From a checkpoint of a small audio embedding model.
Data: 15625 training examples, 28.7 epochs.
Rows from expert 19 of block 7, named by matrix and row number. Rows with one number belong to one neuron. Each number is 500 + 50 x the weight over its row's rms, rounded and kept within 0 to 999. All counts start at 0. Numbers have three digits each. After the name is the row's rms in percent of the matrix's.
# up: expert up (model.blocks.7.mlp.up, 32x160x160), inputs 80-159
# down: expert down (model.blocks.7.mlp.down, 32x160x160, transposed), outputs 80-159
up.8 026:490499587405476504576495503481508462540511466486574508538574564468496503609527467615535515410504437573497451475524498547479488512434446454481466533504535385414524490461464460460463445485500486505500538419571420474516458504452490524439486476
up.9 025:460532588458460442568478541490518493568571479481508416523484557490474474625523519572484456441516421564511437403501524495445498588461456425456401556518513424486577537492461442547571446536450487462511485446518430498503460502454499517461444442
up.10 188:505504450535476457593460503525469548507531537492493473382404447509607534544510468468533537457423485526495531557555551548604482477534510441512508471511492437529600533508521582490581473466414457557527435438415499526514601551492584492403445496
up.11 027:445532587475439491568462569501506444565501479497557516558552539470503514633541521572491535384514423495516446489607543530420465570396435511437428514459489456468565512464511462518506477535489535468478526499536419522500454567451518543489483470
up.12 156:504503442546456449565444502515457569517533550493488468374400455520591549547492473458521545468421471513492541561546565558599472481551525444518527457530493452542583529537529599493584479470422450570539454441425508526519605535486581499421446499
up.13 020:479504499489474496393518587412525474580434544546555488437399484491393461583573513512462526475500445514624467423607494552539477525448536522455534505488466440482544461531642484496485550541494493471536550477523452474495590464536532448428508463
up.14 142:514503449537446452591439501531452563525526545489494447363391483519637516514521472477500542456421456523480519554521552561563471499553495451528495469523494461530594541516531564488584475471416433574552432444461511537516572550486568519427433498
up.15 025:440563528415507493613478525525580481585562530468534480539501560506494504522593553596507531437584420502590416474515544545423467582471465498489438577482447411505618432472494451515473411573470419510441499482537449540486452454408456578463411541
up.16 080:532514449506431427603438508495450569544532560516503458421474530484663486511521441506443528446487450520434483561518586553506503549509478440479456477510486463500587532491557506500575473492372436589538476414516513546481522560479509558439456456
up.17 027:491569581411490507528447505467544414527540473474552441564523523497488448556584463510532507441530410550500425487582533518431466579419415471463470509442512419539600506436524457529526409454464505507459493504563444537500426460417491525421477431
up.18 040:544546512482430456551468478534526495521517514538523452442483565509657463543534480507430552326509461461442489531570542500513528541476475489424474493597489489448644554501546458557495439532440461574486514475534469546517487500488522540450449437
up.19 163:515491461532454456579452490521463556529530533499493459382406478515615539541511464465523526444437464528497521553541569554578475494535498451515509472523486444519601544521518567488581469465402451565532446445441498545510573542480580502384450494
up.20 120:525484440535439449599446503514455560512535570493501449344422484504608521520500464456507548445467466532476511574536567555587467499551510451523507466516493464537584527520538551503563476488410425566549455436454523541504582539481564507405449485
up.21 122:520501433530432445592445500498453579516531552507510451376442506508637508511510458465496549458467467539468532580527579554563465505556503427518491468525490457523574530518544556508578478479402434588527456431476510550500542542492543531403452491
up.22 029:406519435522473489472495579511532489542484512466484471451431481526524509452460610452404596528493537474420478537496502450481461459558478510638531465439504520510520404529497498410510515455521435599531554513466456502461497439613524454502531541
up.23 026:529552553432427523562501527476585460597529481469557440562518587478544455539554523621539499399533399572569455512503535570465457551431455526448382607547540390471563514497413443492452402492450482462445516501555400524483434471421524488410461465
up.24 153:502497447541458443583454502521466566530536538494491454358410454507605539542512476467524536447431469529487545564526560562596463479531495441515505468525495449526588553521539586494588481471416445569536442443424498534510610538478572506432441495
up.25 141:505494450548456451594449500511470552529542536496493445393420473511594542539516479462516546441429464533490527561535573552591465487536501445518510463534500432524589548524544588500586469469403442583540441442434498546528597538481563506415434505
up.26 024:506583599433416460567448515575520467503483557463522496488540567525472494577559510562487497445456447552552447418628517495447492582411502461509455474444496468411564516525442434481518453445483499535478474429514397491481472500420458517429434477
up.27 188:498513456520463460589446508521481539507535536477497475375400470527617543550509478467544522451401481526496528552543548555573463490522514431507492468509491443523611536513521581494584470466404451554523433435438503534519588553487586503421445501
up.28 134:527499446527435448582444502510460545500526553488496460354395443506642498550521462465529546451439467523477501563514569553585480504545493446516493457539499472523585540513536567498579461475414422585550453451484517546512560539496565521458452492
up.29 218:507507463537486471582461502510473530505524534487485476395401430532598548563492480471547530451409478522511532540551547541600481479523535431505501475524496431526605530513511602490582484466401463543524436433418497516524605549499596482400460490
up.30 023:468577510432488540594513495471538509534512507497562507548550525510517434547536528539542486429507440559607486422577545545391482569409457451405491449580544408474553516522483435517475469509460588542497448515571441554508429580408464544418442483
up.31 025:589519471477454593475499409475518497441516495587436449423470505435425463522535421388480581465435475534450413464481575492552502517486528506539489513456458467523555480453536550561486485584466500457528409499532482491556562554479561466521540492
up.32 030:485491533412432520535479492470541432547569473529584462519525537496512485546462562513529539396498450579519441485544560498383494610463391440459495531528520413397615492470518422486491394504499518482452492449549437550525419466403489525409430464
up.33 183:505500467526467456595460491520467543514530540492485469376404447519610528549497482470535527453425472527478523548551549549600469478533508444516504465522494446528592542517516600496580477466405453561537445438424501532514607547493595503402450495
up.34 020:603467522488514509461586427557620487523461540499436449567484475490568448460573470498348504457534505524402496491485448548515475500450467461538515492551515491519416526563514512576500513497487486476492504456480495366581471537496526593508584513
up.35 073:518512451581435473477432453512443541482556532535502453380409463494526537560511435451528548434431484522492507556570604536582461460558520540527576512587473511518605549512543581505504477498539458591526476539455524537542572453516593515424458497
up.36 022:483531526359479504541454560450436423516512595519528439467551534517513513566482575532542524442472450518529418480473527541493496512449487484497504471515450451516543490410467417504554386529456510516475520493584443595466436469434491486432436410
up.37 027:453523535432453446549451501486557445476532514518519538533560547497568473496570492551471483398522477505546397446574535495469487564430466491493387550464471424444572477450501434489489502498496525481419575448588402542465416529436456533441459438
up.38 096:500489453530443455602423505501460552527527544519508458357433512493644487518534450466477523439458469538453481547524553541559474514548489486509509457511487456521586544498541555489564450495400424578524459447483508542521558530490559511431450489
up.39 176:512504452532454454597454495519473541527532537487491464377404453517609528555507465470537521455425471533491523551548553553592479492532505436508494461518492440522615537520534588481580473473419452558535429448438487528517592553479590515402443506
up.40 048:548532496491445438549443526478473504554506554551470445416433520463644438537529415516470550418448486515398444579569613579513461561485455489478519517589493481506611563491542480575546439535418401576531493484538501553527474501442539511468441417
up.41 025:498585525456446480537490476476572414542502529539588417551547505444430452560554527568500439416493439519519512444530581531463490551421473459431403540458482439529574515462428431525552421497504420606537528432520539510483450601448472530508460401
up.42 064:500511463518445403557401471503464554562508582520507436414421528499659491517536411494455570421422432513432470580516568586526442497524480489519504487572492469474579554496581507495563447466436392594564464469525495567508483508490535537457393478
up.43 059:541522426590381519482454420498429538449514569550491477348433487475520523601485414466511585459473463521485481556543610555591489487552489529531589497562522488527554565501544564551484450521515434594532494523504477551538547460522598509471483495
up.44 136:516498440532448456629456491503463557515539547501490448376440482505612517525516477464506535433469467531478527577531578545553467499540503449512501471526495430525586535524545574502576468479419442584530462451447497548502579528482547526393449505
up.45 029:441531568400446517622508552508496395565491504469567492553504539453571429574612520568508579394524409532586457443549493519473531563419459469447493502478469424474583477468478440460518501471462498515407557498567436531476487547434462532429376471
up.46 024:480525527456460502593485575475506455516483511544551490548533521468439473599550530585529522358481455538598458447522528464462591540411478481402428548491407415503556507502479456457550462465416558541473454503518440506502449539477468529494478462
up.47 056:544546438566399487467436443489434513474536538554479469358397494485551491553498408488549582428464470536492519561545616564604495484557493515528546475607489509519563580484555517582512444511525455577525490529482498542542548466488594539482470490
up.48 191:505506453534465456599447504524471550518529542485496469375395432529605538564515476471551528456412470524496538553545551548602471481530515442514498469523490452520601537518520594492570475467415449553531427437440500530519607554494588498419447499
up.49 134:502495458551464438579462493519449565528525542492489454373396476508618529536504452459525541450427447517517527562552569547583470497540498459520514455537491466534601555518545580491592468475422438579547457454461495535526562552488558511402446510
up.50 026:476558514451502500557493538491573410486544586542527471566567487482512516578525488571560517479541394529526469550569562527359501581430379453486426531557547458497573596400448456543517428517469567477463468425531439504510426523523479549420412451
up.51 023:568565551483442454537455430462578471499556435530547535449462519428389401561521492530518514391538439511538441499568625567470593561442497467469505578486525445499579552505490416488521425545480516490491481517555441563541449516423570563446594490
up.52 109:507500452514429424561435509514450546538521561488507440369382505513624522502519445473496551433416447514475502578556563573534455521542482452533508480545497480513616548517545514489587472456396424550558458473492486552510515540498569532425417497
up.53 142:511498456533457446624440494511459568519535548507495455389437475509620525519512476477505533444466484516472517572520565557575471505542504440522488472537502431520585527508530565507575473485410433577534460425443495541501584547489547522402449496
up.54 021:423494466420484500518491507591535423574585500524554526580549578527537408550598466527587519438522440536513426515535586531504543611432464468501484564483544448436537486507496430480446450491480484538448470484589449595504450496451427493467449447
up.55 071:547479417558434469568423465487449548500516541525505448346409493461612486522506420451484567424433457519465473583527535559550502531544506490500531447532502498499604548498562541524562436517466425583557485491498525566513539497504563510433442499
up.56 100:531507478512442437622465492493478559543504533511528460439494531506684480492531476518449526464482455480412503538513579535493477539506499406492428457499489440522560526497513498519580471499368445568532451401547520519477511572490515544430447488
up.57 028:478556612460463531570482548513459426583525476486559475550561524478499472576561506526503447502522516532552446414516496473496488575467434451416449549502500433466583500457451449529590432448460530541454519495555421521516430548367474520404459428
up.58 127:512496447524448429600434493500461552536530545502505452351420502508641512548522475484501542445461445515471499574532579565571475512535485453519476460520479461506621536523535540497564469488404438580530447445480507559500577545483545525417453501
up.59 163:505501450524456455603451502514465546514543532490490456366405462508624516544515473469539533454439477512481515555538567554593468503536490451514497469526498466517613531518530577495571471473417447570537448442452501533515590548477581509406454499
up.60 183:500500455524454457590453511512465545506535538487498470385403449518610536566515474476535522452408466526497530557541563559589473491534512432519496466522492449521599533524516584489585472465408450561524431432432505538512592549480581507409445493
up.61 042:411475447557429500464463497585492498544466528475478485551539520548468502424487576457446583568553521456411542526474531465529436437634493472599531418413560554539441409565489429460444429463507468600517563505445513566444524454530492464535459548
up.62 022:534564380472503515404449423471531476389440458531386499380376508502393458511461422563334606522545507464407428432520475507548517575484482516433523511510474441530528501502520553500551537508517508485474504559489511457516493435508540484474527520
up.63 028:467507498461432529515454508520486519546460532416513521508583552514463491527535589495456600633546543498440542521455491519479387544514503522572463489362491444554542439555490483434519479475481430558523562529465415537472524422508448475526467541
up.64 023:531544469491553496476505417518466527412456509503461451418402526497443514521495378522441533526518538512415529507553475525584405504525545542522565473580531465522498457486544538525447513442529478498570477508546480472496616467494606528512578488
up.65 028:520548544469443580441488462456484458522503499535538454433427433352451490532548404583514483446424436560516396469587515512504556496380537459475535522543531410516560538461470452590526504529493529474499466406559474542507438527439548525391506406
up.66 022:524586542609489584484585437416553483463544455559516507443503561506564468503444434538516486484531597472440406556500567523551517509420490420508480533480509460506558497486423503575488535558471507611586509453529460518527453511537520555455579566
up.67 029:567509600448478496525454515493540546624407531503510459509502530509550491552587458533404481352548510434441480551554649471550569555418511475503465462540475489441599535437529514529460481509475486527493555538593531529518423462486555579471484459
up.68 087:527495479532407441555428501511447535550536566505508428336393509508618513518534445490491549422414452521474484580531568577542471519528476456528519498551492499513580543510558521503569444470437421570546453479492501568508527538485591534409413489
up.69 121:514494439541436437561454492514465561531534554492506435335378477504617518537514453471514539445405456531486517546524553543569480498538485472527515449549482485530595553518550546488580474474441429575555443478460504541530566532496580505422435496
up.70 118:507499453517446448563430500503454552541513560490507449339375527525646509521509463475497554443411444526463510564527557576529463519526492451517496472552491477502589535509545500492578464459410448566548455464503513556524535554494591518440404478
up.71 023:527587589440467494530463549472471453564560534498581437543500530476439485532516488588541590415507396513578474457562513550418480582499517544473450546501486415497586496442509442554549444538517535422455471469534446599490465503400527538463496427
up.72 057:462445422524469451412424515550446556521455547463482486499520454572462518426477588448432557598533547484438555514410492518531471479560462566577576395481505569579459461550502498442434462456584418537496546543483505535464538430538503454526485579
up.73 024:541543574458431522533507504471564464568523607510514513522468501480480461589502536545612487435533467540531469565596598485479556534462551506460417530509589422512613507511543430550617467514475494505470459513553495549518497553436477554430504427
up.74 188:514502453531470461596457506521469547511532542493499468379397455520608533547500481472531527458429475528501530554554564552597469472534507438513498472513496443524598530521519580497580476461412445559522434446424495534518604539489586493407455492
up.75 022:539532528472450548424549501501572488472459547512477476511414536474472469555475350514394384496427553495450496498469518471432466513506540508491472506531449467527500549563473457471544536493478518549515570518534485454452428485482600548527521526
up.76 053:540534450472410426531382474499424506546531571513520446435441512477627450537521406492497572417469463521445462605556590585509448542520462473493529522593503490514568552452559480524563465494456405591570449485519464597491494515486538559468425456
up.77 102:527497437532440454616465488500451566526542564510496453377463488501635494497494478466471557451482478525436518613530565551551473518548482448511477473533486457530575541501526544503574480487392442579529457437474518552503544565514540521405469482
up.78 021:445519474578501527428541483492528468443489483550449568424476482482426530572450387517483417435453535455370445498511521452500542527541549429479566497510445515466529472487564529600524498548496465534545488533455519426511610483504504556470572489
up.79 030:521551573452440497545493510531553477560486484516541430522491557461613445569540468538502417365553488490496453490541550500488572496409451477399457456560491500497613496482486501481514499539471522523432486494592420463503403508437517545433453408
up.80 026:487509464470467531529528548434450477484578500496516505471505575460489464584539558578549490426491406527471392444560552504473479509385462379395441553503505464431604517437536455531525488595449486502484502402577423523535434538435561507431539404
up.81 023:479522526488436546588491500614430481586491623489519467580540509481489471534500554499498483518461501556405476431532437472521452488462508479578477479428604512477529441591480499461452434498485544604546574476482510546429516514510463496540523514
up.82 073:530511444512421430591427520486456522563522561515513443386425538498697462488518470512458549460468457506403475543504563559526474541520482451480444475546500492498563561476517495502587483503385412592547474454549500536468485563485557547448427470
up.83 142:517497452539445462600456503517453557520541555503487461355416474516610526545504476476515538448446470530476514575535569558583454498541502449519503467518489455515605539522526596502568470473417430570523442446444504547504597539478564513408446495
up.84 198:509507459532482469594452503525475541509534537491496476377401453525605536566513474465546528457401486526510527544548553542590478485519515436508504470517486441529606532517524586488582478469404462560520438440436487524524597547486593495403457496
up.85 044:534528524507415427545412504471432504555525573525544409456434526454623466526509413526497570427450454520445457583596601542504484528502466486509498508598497498488623558469576468515581457534462444593523458495497483558532455501457558580431429452
up.86 133:505494456527443443593449483518463565534522550497497447375395494496622536536503456478523537445430452514488526567537562561571458500537496460502499459532495454546594554523534558500589472460414451571544449458451505531518575531487569502391446494
up.87 051:553541484539397514508430405508473518486511497563474474353418460466496487588516404464544566431463504515491469547559601555588511513526518524500567508571480499502574557499539557557496419526531455566533470539482465536512555474506587519469488510
down.8 023:450533465535537433466458500537619490496491573473475584459524553550494527478535428508454549548507454428355479552428502580536471555484409523552579473506511568566471488593508557429545498441564527472521559463533482503452568471541452437545469580
down.9 020:463502425504535477471468597546635482539474520413423535469494557490498517528461467506467537543529441452475499449493456592477521551550442451488489450495521558539536480516499577464492451505494498401537520480510454510422591506481514435500515577
down.10 197:498455484584564578418514475493492508478539444487440544421450447509393550544435480436566472514456519552562513463524443499576540504518554598512601527468535565522525469541543554491429564570591546456436587607426553528500544413569521447470576540
down.11 022:505567444479589456418496559550575510462468605455486555461502484561469573500504452460444588516523516504419497583452505548482456555533443482578559463459508600585470446524461554458455446423577420432538555477516449533434535493500475452532416518
down.12 148:500446475597569571417514474502480516487540444477453533422455458523360553530446490448552486518477508543555505478496439501582536510521540598506611513457528545534504462538546562486430551586588537445430608620439553557484541398570506451494575532
down.13 017:425566567524553462424393501541536427503488485525464506493625569538441495428428402535443469502573470492473481572431453543372567561493478523502529450389491467533522467548509466441513413460626444448495537528529472562437528524527446398527512490
down.14 159:488453483575560571431510480486479503475543443480454536428444449508394544525427494452573469506467516546568513471513442511576555516522557596499599518470533553523528460549553547497435566584580555450430587599447539548493533419569514450484582538
down.15 020:512550508438552486517527427512592401427453552420492543451523534563528510461441454505464526580447482481464511583459467563488400568509407574544503492521516565529556426523424528502507458430563498436588590499489508500437513468540438467499391506
down.16 063:467454445569551576431466485498420512478549449497464533379459479521341533528452487476569515515502522530551473508507391521576532531532540593481617494436515560514497461539531518469455543594591561467436611619430511555449499404549475480512574518
down.17 022:439541440486518442473517541572610466460481593441403539412441535527476558503516480466474568598422475480435498543469438581467495607524538445598499488468505501547479410529484579435496505413510461462574514477484470511443489502546457417540484560
down.18 024:457556451553509436517374582531452466540511572454457562413524528525472573468510449437417527570484513547472495560478376585548518533549465439519548446404510500526484429548491551517520489492479485504507488551539405491415483377524466447555458494
down.19 193:503455487595568574424515475492485504489539457493441545430442447511397559543433486434562474505465522543565506454516441504578546511522557597508597522466524574531512471528542553496416564565589544449424582603425541512496538403581522443470574533
down.20 075:474435470606515561425502492479441515506533431493465541419480499504319529556474478467528510522497514542529485489478427492584499513542556591491634506427516542525473432538533540477441523554583522468434688610444552554448509377551462446521571526
down.21 099:487450469580549565443475476503464505485525424464481560410460453501333540521454479443567488514491535536550504495485426511593526515533562593504604504446502536519500454551545543479444556575573530456423626607423534567452509414553482468515574520
down.22 024:560513502485364426543599455564478451450505535517530496548603466457588509430544438499470479510556501511495484513452477461493454464454456460455448516492557572504449509464550467489427482522502540546429421452546534435463588424513487504570503473
down.23 022:435554488495565431520493554532585476478457503460481590436545484559456577494460492429441539548492584482447532521435491523532416554558429428573537398508480501517549454536484524466429454496575434450510550468501459502448556519558441462518510512
down.24 150:494454473581563576421500476490486514486545448481447524423452457504383536531434483443567480517471519555573507460515441508574561500528546595504624509463534561527516467552541552494419563576592547452428590602430545539491532410588514455473569531
down.25 135:497461474587574582425499476495478513485544449485438530425447463510402532532435491425552481528469519566562506453521427515573547506528546598500617520463527561532513455536528556499417568579590548453425587598437543528478538403587512447472588536
down.26 020:475509410542573492497504516547583420511437566425462524500506550522475510471520470496502586507520490460443497522444428580561424537524502479534531444469434544519493530545445536467506429391513441502537633475546502542447561445533455459498447610
down.27 193:504453494580562571426518469495490507476542447482451541422436447505399553543430491441574470511459519546564511462513438508576548506516557591509603532473539553522529471541548548494433569582572553449429581604429552532499536422564524448471574532
down.28 146:488454483602556564422511483498477504490543447482451542418440455513373557545439490439559476521484521545566499474510438509582557521521546593501608520475524547527516460540545557495429561591586549434435595600445547538487543407564511449490583528
down.29 221:508455490577561570426520468494505507476537444482458540427443450522397551545432484437569469518463515550566511463518446493574554506518558591508588526475535558525531465539550548492432563576584554444425588595430551533501540412569532452467573542
down.30 018:419558434504565480518588493538612417554464537503511531475492459579533602556486489476516491579502460413450580591459465526565497600530515503457564482474517513492568445557409483532474508420460438469560554460487479440460628522530446415536489587
down.31 017:555495441475507537457541509468511448571502477504460508538520477521522491447509536537512476502548453495497486501448400518404524507479463448497537497500429559535465445575367383496518471530579573411529513481531534404453421372429492516478492548
down.32 023:487440507503574431461531554592536432524383523406455577505513517585522509470497498461431563580547487467447521523490425543524433589516455485566514498465484513533465482550536600442483468428540433492522567458517463484493516491547446504555495535
down.33 201:497452484586567568425513475495492510478538445485448542425438443511393542544426487440561482512464520548565508454524442499574559510513551597508604522476535563524529468535533558496423570567587543449437574598431552535505544418581534456460578541
down.34 017:442466529508393582459426544402584500573543448517492457444403447538598471522510457547483405527474450493555448464534471495487521465379510494452536518587480472503491476537438421441513543556529556490581470508486501443512559430456463602453386434
down.35 047:482426425508453467357469464537414543576478482444448510549557527493449502492509483460524499508569544518485495526433437505493482508561466519537648459467474543542434474567441424452424520496614470489510590557520466506448473313519452479547469497
down.36 019:515526485498535428549504429529508411448396525469522476465541510528454527512426427535485555534483480498459543532445496572533529592540527469506552519544404562502456404565433485447507455419530423514493567538497510568449514467533461443497459489
down.37 021:472537391529532439486504522548615469506419544492495468464470504537482527487457361516475536577490508452494501528486504533526411558568454470565525502512433502485502484536463548454496474438462419417425590464497493470503606491530496483515464532
down.38 071:484463446558532534434473495515459517521534459502463538405473503497344533508419471439527500517506513548529500512504433502601545537544512603503669498442516575528495451581504545499412560564589521438453610602447533552441536371607486464542529528
down.39 177:499454490582556570423516471489485508483551445492447541425446447508395556538433484443572472515470522548565514457516440505573551509521551595501599526466541552523529466545534553488427563573594556442430572601423553537495535423575527440477587537
down.40 025:579502426545570430532465503502404515560463478483468562437446464514472671537467452489487492531507522501490467531425404612554540481505484529504525485364467489519454484499540573468484501479520466522496579634419478497396534408503424488502484523
down.41 017:516465409539506444479450518489552500535381554458489513397438559589485554525451367485439522548452547479485588529403478549533421555516552509604467418511527488534541459567506501410496480451586479480454502480463458568470553502585525506468425558
down.42 049:473504454633530511454467515530420470530508499498475578414470456521447609575458476431493502539471539527530490514466419542589538526544515619505574496430489539546491467524481525517401509477531489476443560677359498511415529364605472473523499509
down.43 039:475444456508473439385427523524394524576506479472475480544573546517429487456528507443490484484587481563502480528464441510454478523564491545507673448486476553556452486605497418448404500493599468462532565540545472514437476325561454481552483517
down.44 161:494448480599561583427505473497479509478531442487452554413448453516382558543436489454573489521467517544552509477507444501590531505524568597491613518459520546530509466543545553486431548563579550455430593611435551539481544399572509451489581529
down.45 023:497494466475545455492532509546580448472397563489435537466522527554492564481443445483469595539537433457469548542440435529494443522466478504528532450495438540526503429557486590468481453441554441502554557496546458500463537505524426399504510544
down.46 019:558565506469588464512498574548554484529430546498458561453462579585438527503501473442485490550509435488550551517507510547501427515564477434547561408482498531523532483550531550450435467411580504446492539440539414458487543476516439461501431527
down.47 043:485455445501490464379455515529413519571502490473473459533570563497416518484511511462487457515567497517479459526496419509500483497534475563490659445498492554547438474584455430430435515552617508455537573562522489504434457355530452508552471536
down.48 146:488439479595553580420502469503480512477534439483442553416460468499370557550443479447568476508458515560539501473502444498589533503524556602501625534451524554516512462531544561483427556551584538461419612619433564541490531398581491454489579530
down.49 114:485438478585549553410502497509474509497530468484447562437469482510363562550444477441547473513494515534547507479500420516583552525529537590505639513465509558549490444559548541483426575597602534410441603611462553545481561392586495438514561539
down.50 019:468520466497533490491531531549527464437428650456489447454511517533448531470431382529439515571506431499430451534468421530515484574574481570549589450478521538450504449516450581416498483460496451474517560466474475591466582532490460524491457517
down.51 018:490568447503511469460479534665641537513433529461444535540502552581451536458471457518471498586504411438472464520430468525511485518531447497560531436466535584495501483487427544453470416471593486490504520442537425491480546448522504476496403589
down.52 091:486473449618543552432478468503452500503531479496449573425473454500416576556436495424518493499483525554564489486490430529574527503547520610492605498441503558522479459528514544484393534531573514451410581666397512514458515366591489473492550520
down.53 145:498463479595556597432493484488483517491546448496457533406438444504373551542429491438541477517457522547558502472510446506591544508527562608494619526465517556528514464543517566480440572556592546454440596605426543524477545420579510441487587533
down.54 019:520522401505597483499530481544595486474443548445482539463515468639525507481495459434431554580465470381541579540426459568484471551467532491538473486488464561532530423512492543449494506519486411477488447433494455500432512530518575462449484535
down.55 049:484463442545531500387422498507454519531537462502435537432515527472347529510450464414532508531550474521526480495493421518558544499541499559505715465463507565543461445552475523483398521536637528446452601575499502515441513385583468457526513514
down.56 083:480474476560560559448485489488444506483525448473476546378441443503337551527450494457586481502482516536538506504494418505589536516540550579478610530456482519518501456535538543491449543578567551449438622616407531548474510420546491474498549525
down.57 021:503476451483489448479460606527615480496419527491461562530505600586444530498489437524514579532494442426494503525509429494483432541537487497555541533477465577592505464533452626429468457476536458479505610469526475504412522506536457504535436568
down.58 130:488471468587547571430498481495471507491545437491457550413448462511377554531428487457566479507470527547568496478508436500577538510530554588495618518465514551519509459543543554487424563581587543444442597613429538540478537407563505450492580532
down.59 190:499442486587562578424514471494486510476539444487452551429448449510392557541429484441562468511464517550556511463518444496575537501511554600501594528467534555519526456545558558495437567577579554448427580607426555535499543417577517447479581535
down.60 180:498455490583555571428520465489489511485539446488450548422434452500398551545434498445566471507462521548572505465517443505566552507522551587499592529469538559520529469534535548493433573575591554442417589599426553532493537415579531446474573536
down.61 035:497511600471401437506579422520454423502488554485506524551564490447614384447511463497448475489561476518475475512456465495492519524456508484457410566507499493457445493411508494465458500544473532537462469454522481465471500494530466517574446460
down.62 018:412541518488447503400405527496458471589551540569522458538473494420482540471455496515488468527480452503476598539543541549496501488434505576524531540500433507569502506592483432493475479608468517425509527556485482466460521354430504536542441519
down.63 028:489524570462447446505593374599465453446464525517514580583598515516566454407517483503397518509496540462474525502439523536517506554484464521488420502472534506494495523467486506468440453515491481541437464484511486487526506481543415481587440514
down.64 020:462486509515406501402470569459486473610524489555506511573555444524485533511496500601472363542462437476465498461558584552514547474461517555507524433499492518592456492557458400529407469601511476418530550501511466419422441406500545525517517568
down.65 019:498556459473515421506407535611521472535382477478512578440498557514526554442561523489431547514547418446453580531503505516413489638491462501593498450443544557483495460526423536417432404486569504501583571450562432491428515464512472510557564551
down.66 019:522492464484501451572456538546545538624541517542438441496478447477602533526501478516547445519545515464489505507455536510379538510406514462568541572581475490577597525529487459473557481507409557529578545448562529411495534552427593578591465528
down.67 017:450506432487499433538447466503368411510575516493475508356514536506513469415552487518515532518518552539489528573447446474446434555572492471491456408479504479480460444536442525517517426442524446568513513542447574561454416478520461447574509477
down.68 083:499472467634529523450490485500442506496536509503439563435479448491416590545432497403516501507490523553550487488490434533569525498543526632503593490432503545541463469513522526492371525530570501443398564656405501519449507367576470453498543501
down.69 109:477460480609568528418499492504474501501524481476442540432477489508356562511412493419513480514500521546565504483491423502590520514531509604500618499453503557538500445547542559475394540543580503438430571588453519536469529403601480435508550537
down.70 089:487474460624541538427490473513461496502534468496439559431463445506398547540438491433526485507482511561573491486502433520576533515537518616495606504435496549521471465522524546498398523540575508440419582638420512528473504361565484451501567523
down.71 017:499581546514507478473578510577565515541454578415515561469482561467451513386481420450527498515540481496546492535455525590611476536509486484542499490515449535499460463589492560450475513478573430558495601519465555495461535507508474483477489516
down.72 042:462539582432406414497507474526494408518466541532541517577564536507546412413538470559433505549548453513448472522430536546421460550477447514512442465544476508512440481472488457487470440517497472549526448488536431488463487473472423539627447490
down.73 017:457488369558596431512539542550556561500384577453487501459481473491424546450445425456479468506524470528474567557444539508509462535433433513529515489465516572510545413527439548478497444440519420537554533508451512610511518453446453540508445536
down.74 210:497450493572562576418517464499493509477541442486457544421435453505401551546434480442568475511461525554560514457516449501569545503514547593506601526469542561523526464549554554496436563571592552445430586605428547533503543427572525440469576544
down.75 020:493511409487535527483526635515537479587416453547512431532459445490521524554535503552540418498568531493566422458543549446481559480459477517486548522531485529490487483596506492492497550515469522550538516469449547408464509434543539588475507406
down.76 039:483473436613539464444453530512399480496540541494449548440491440525442641535494474416495558530536557522509529554474409554574465494567502592494587478417464553520484486501531555482414464471531467459447557653386490523436517356548468500508498492
down.77 112:485445479607566575434491482491469520477535432483455561396450455499350555520443483458565487514482526538548498484495443505595518513538573593488602505445500538532505445540537559479439554563570540469436631617432541558468536403553484456507577516
down.78 020:565533441531460490452464559503547471566526567529559464534464453507522507517513457478516417466535452465487523475538589503451538458423548509525607531573473441534556476583382390546435442537547538441550506583495498378469498465467488441472478565
down.79 020:476548477542499435531453524524496425517439599484462589335433564506544562492522475479414501508492517510514539570471515567574501587509534476547475489421449559472550457605444488495522391528449466498513491412534548561464501518446502467533460547
down.80 021:424539472535455472521512527550573424522455526429468556449564520564486524469488458457503550603492458487469465512514452554493453528544465422639544461503533507552504494537446534408457404482515526522561537418561394485477471497507434460518450520
down.81 027:524494575459428433526598388489485491396473496494478503563580489474526429383511453573459448539473519481510498533458499442517478584462468504432480493487506507506512417454521515466504484514515475532433479467539548501497512484541501525582482488
down.82 058:462437458584538537438476483492419509481517465492460560398483412503383578489442483471538513503514528528518490508484417539592502502562539625479595482397470516519447443525527526473430541547576534488426624624444525526462503383540478489529545503
down.83 169:500438477592568584423509466499481524483545445487452544418446454510387552538425489440566477507465507549556509461507440498582543498527553598499608518459535554523524464538543557489430558561589550454437588613427553540491538412570511457482583536
down.84 204:506448495578563574425517474497495507476536449474446550429448448507400558538440485437571477516465521545562511459521440495566546508519559592509589520476541555523526462540550554500431571583578563442424589601429552539504540427567535457469583541
down.85 030:463508395543580467476353548529362491536521532487446536417521489530448578512500482431526511548545547494514473516480428590557475554570512571523525480463467526558464444541487517422412464520500471536465546638436456547414503381563469500551466529
down.86 119:472470468597558543428492488501480515490526475482434544423462474518366566535430481422530489505487515552570493469496433516588538528541530606499625504464505555526514453545525557489417548558583523448434585622427527539475534401583500437497551535
down.87 032:442495394446465458413417521527405524568493527482465448555562545513455475457529471462481452538562496541513424511482438498490457528528427487496609443497508526520411466601501442471430455530572471457519552541568481484438434400504422531550422536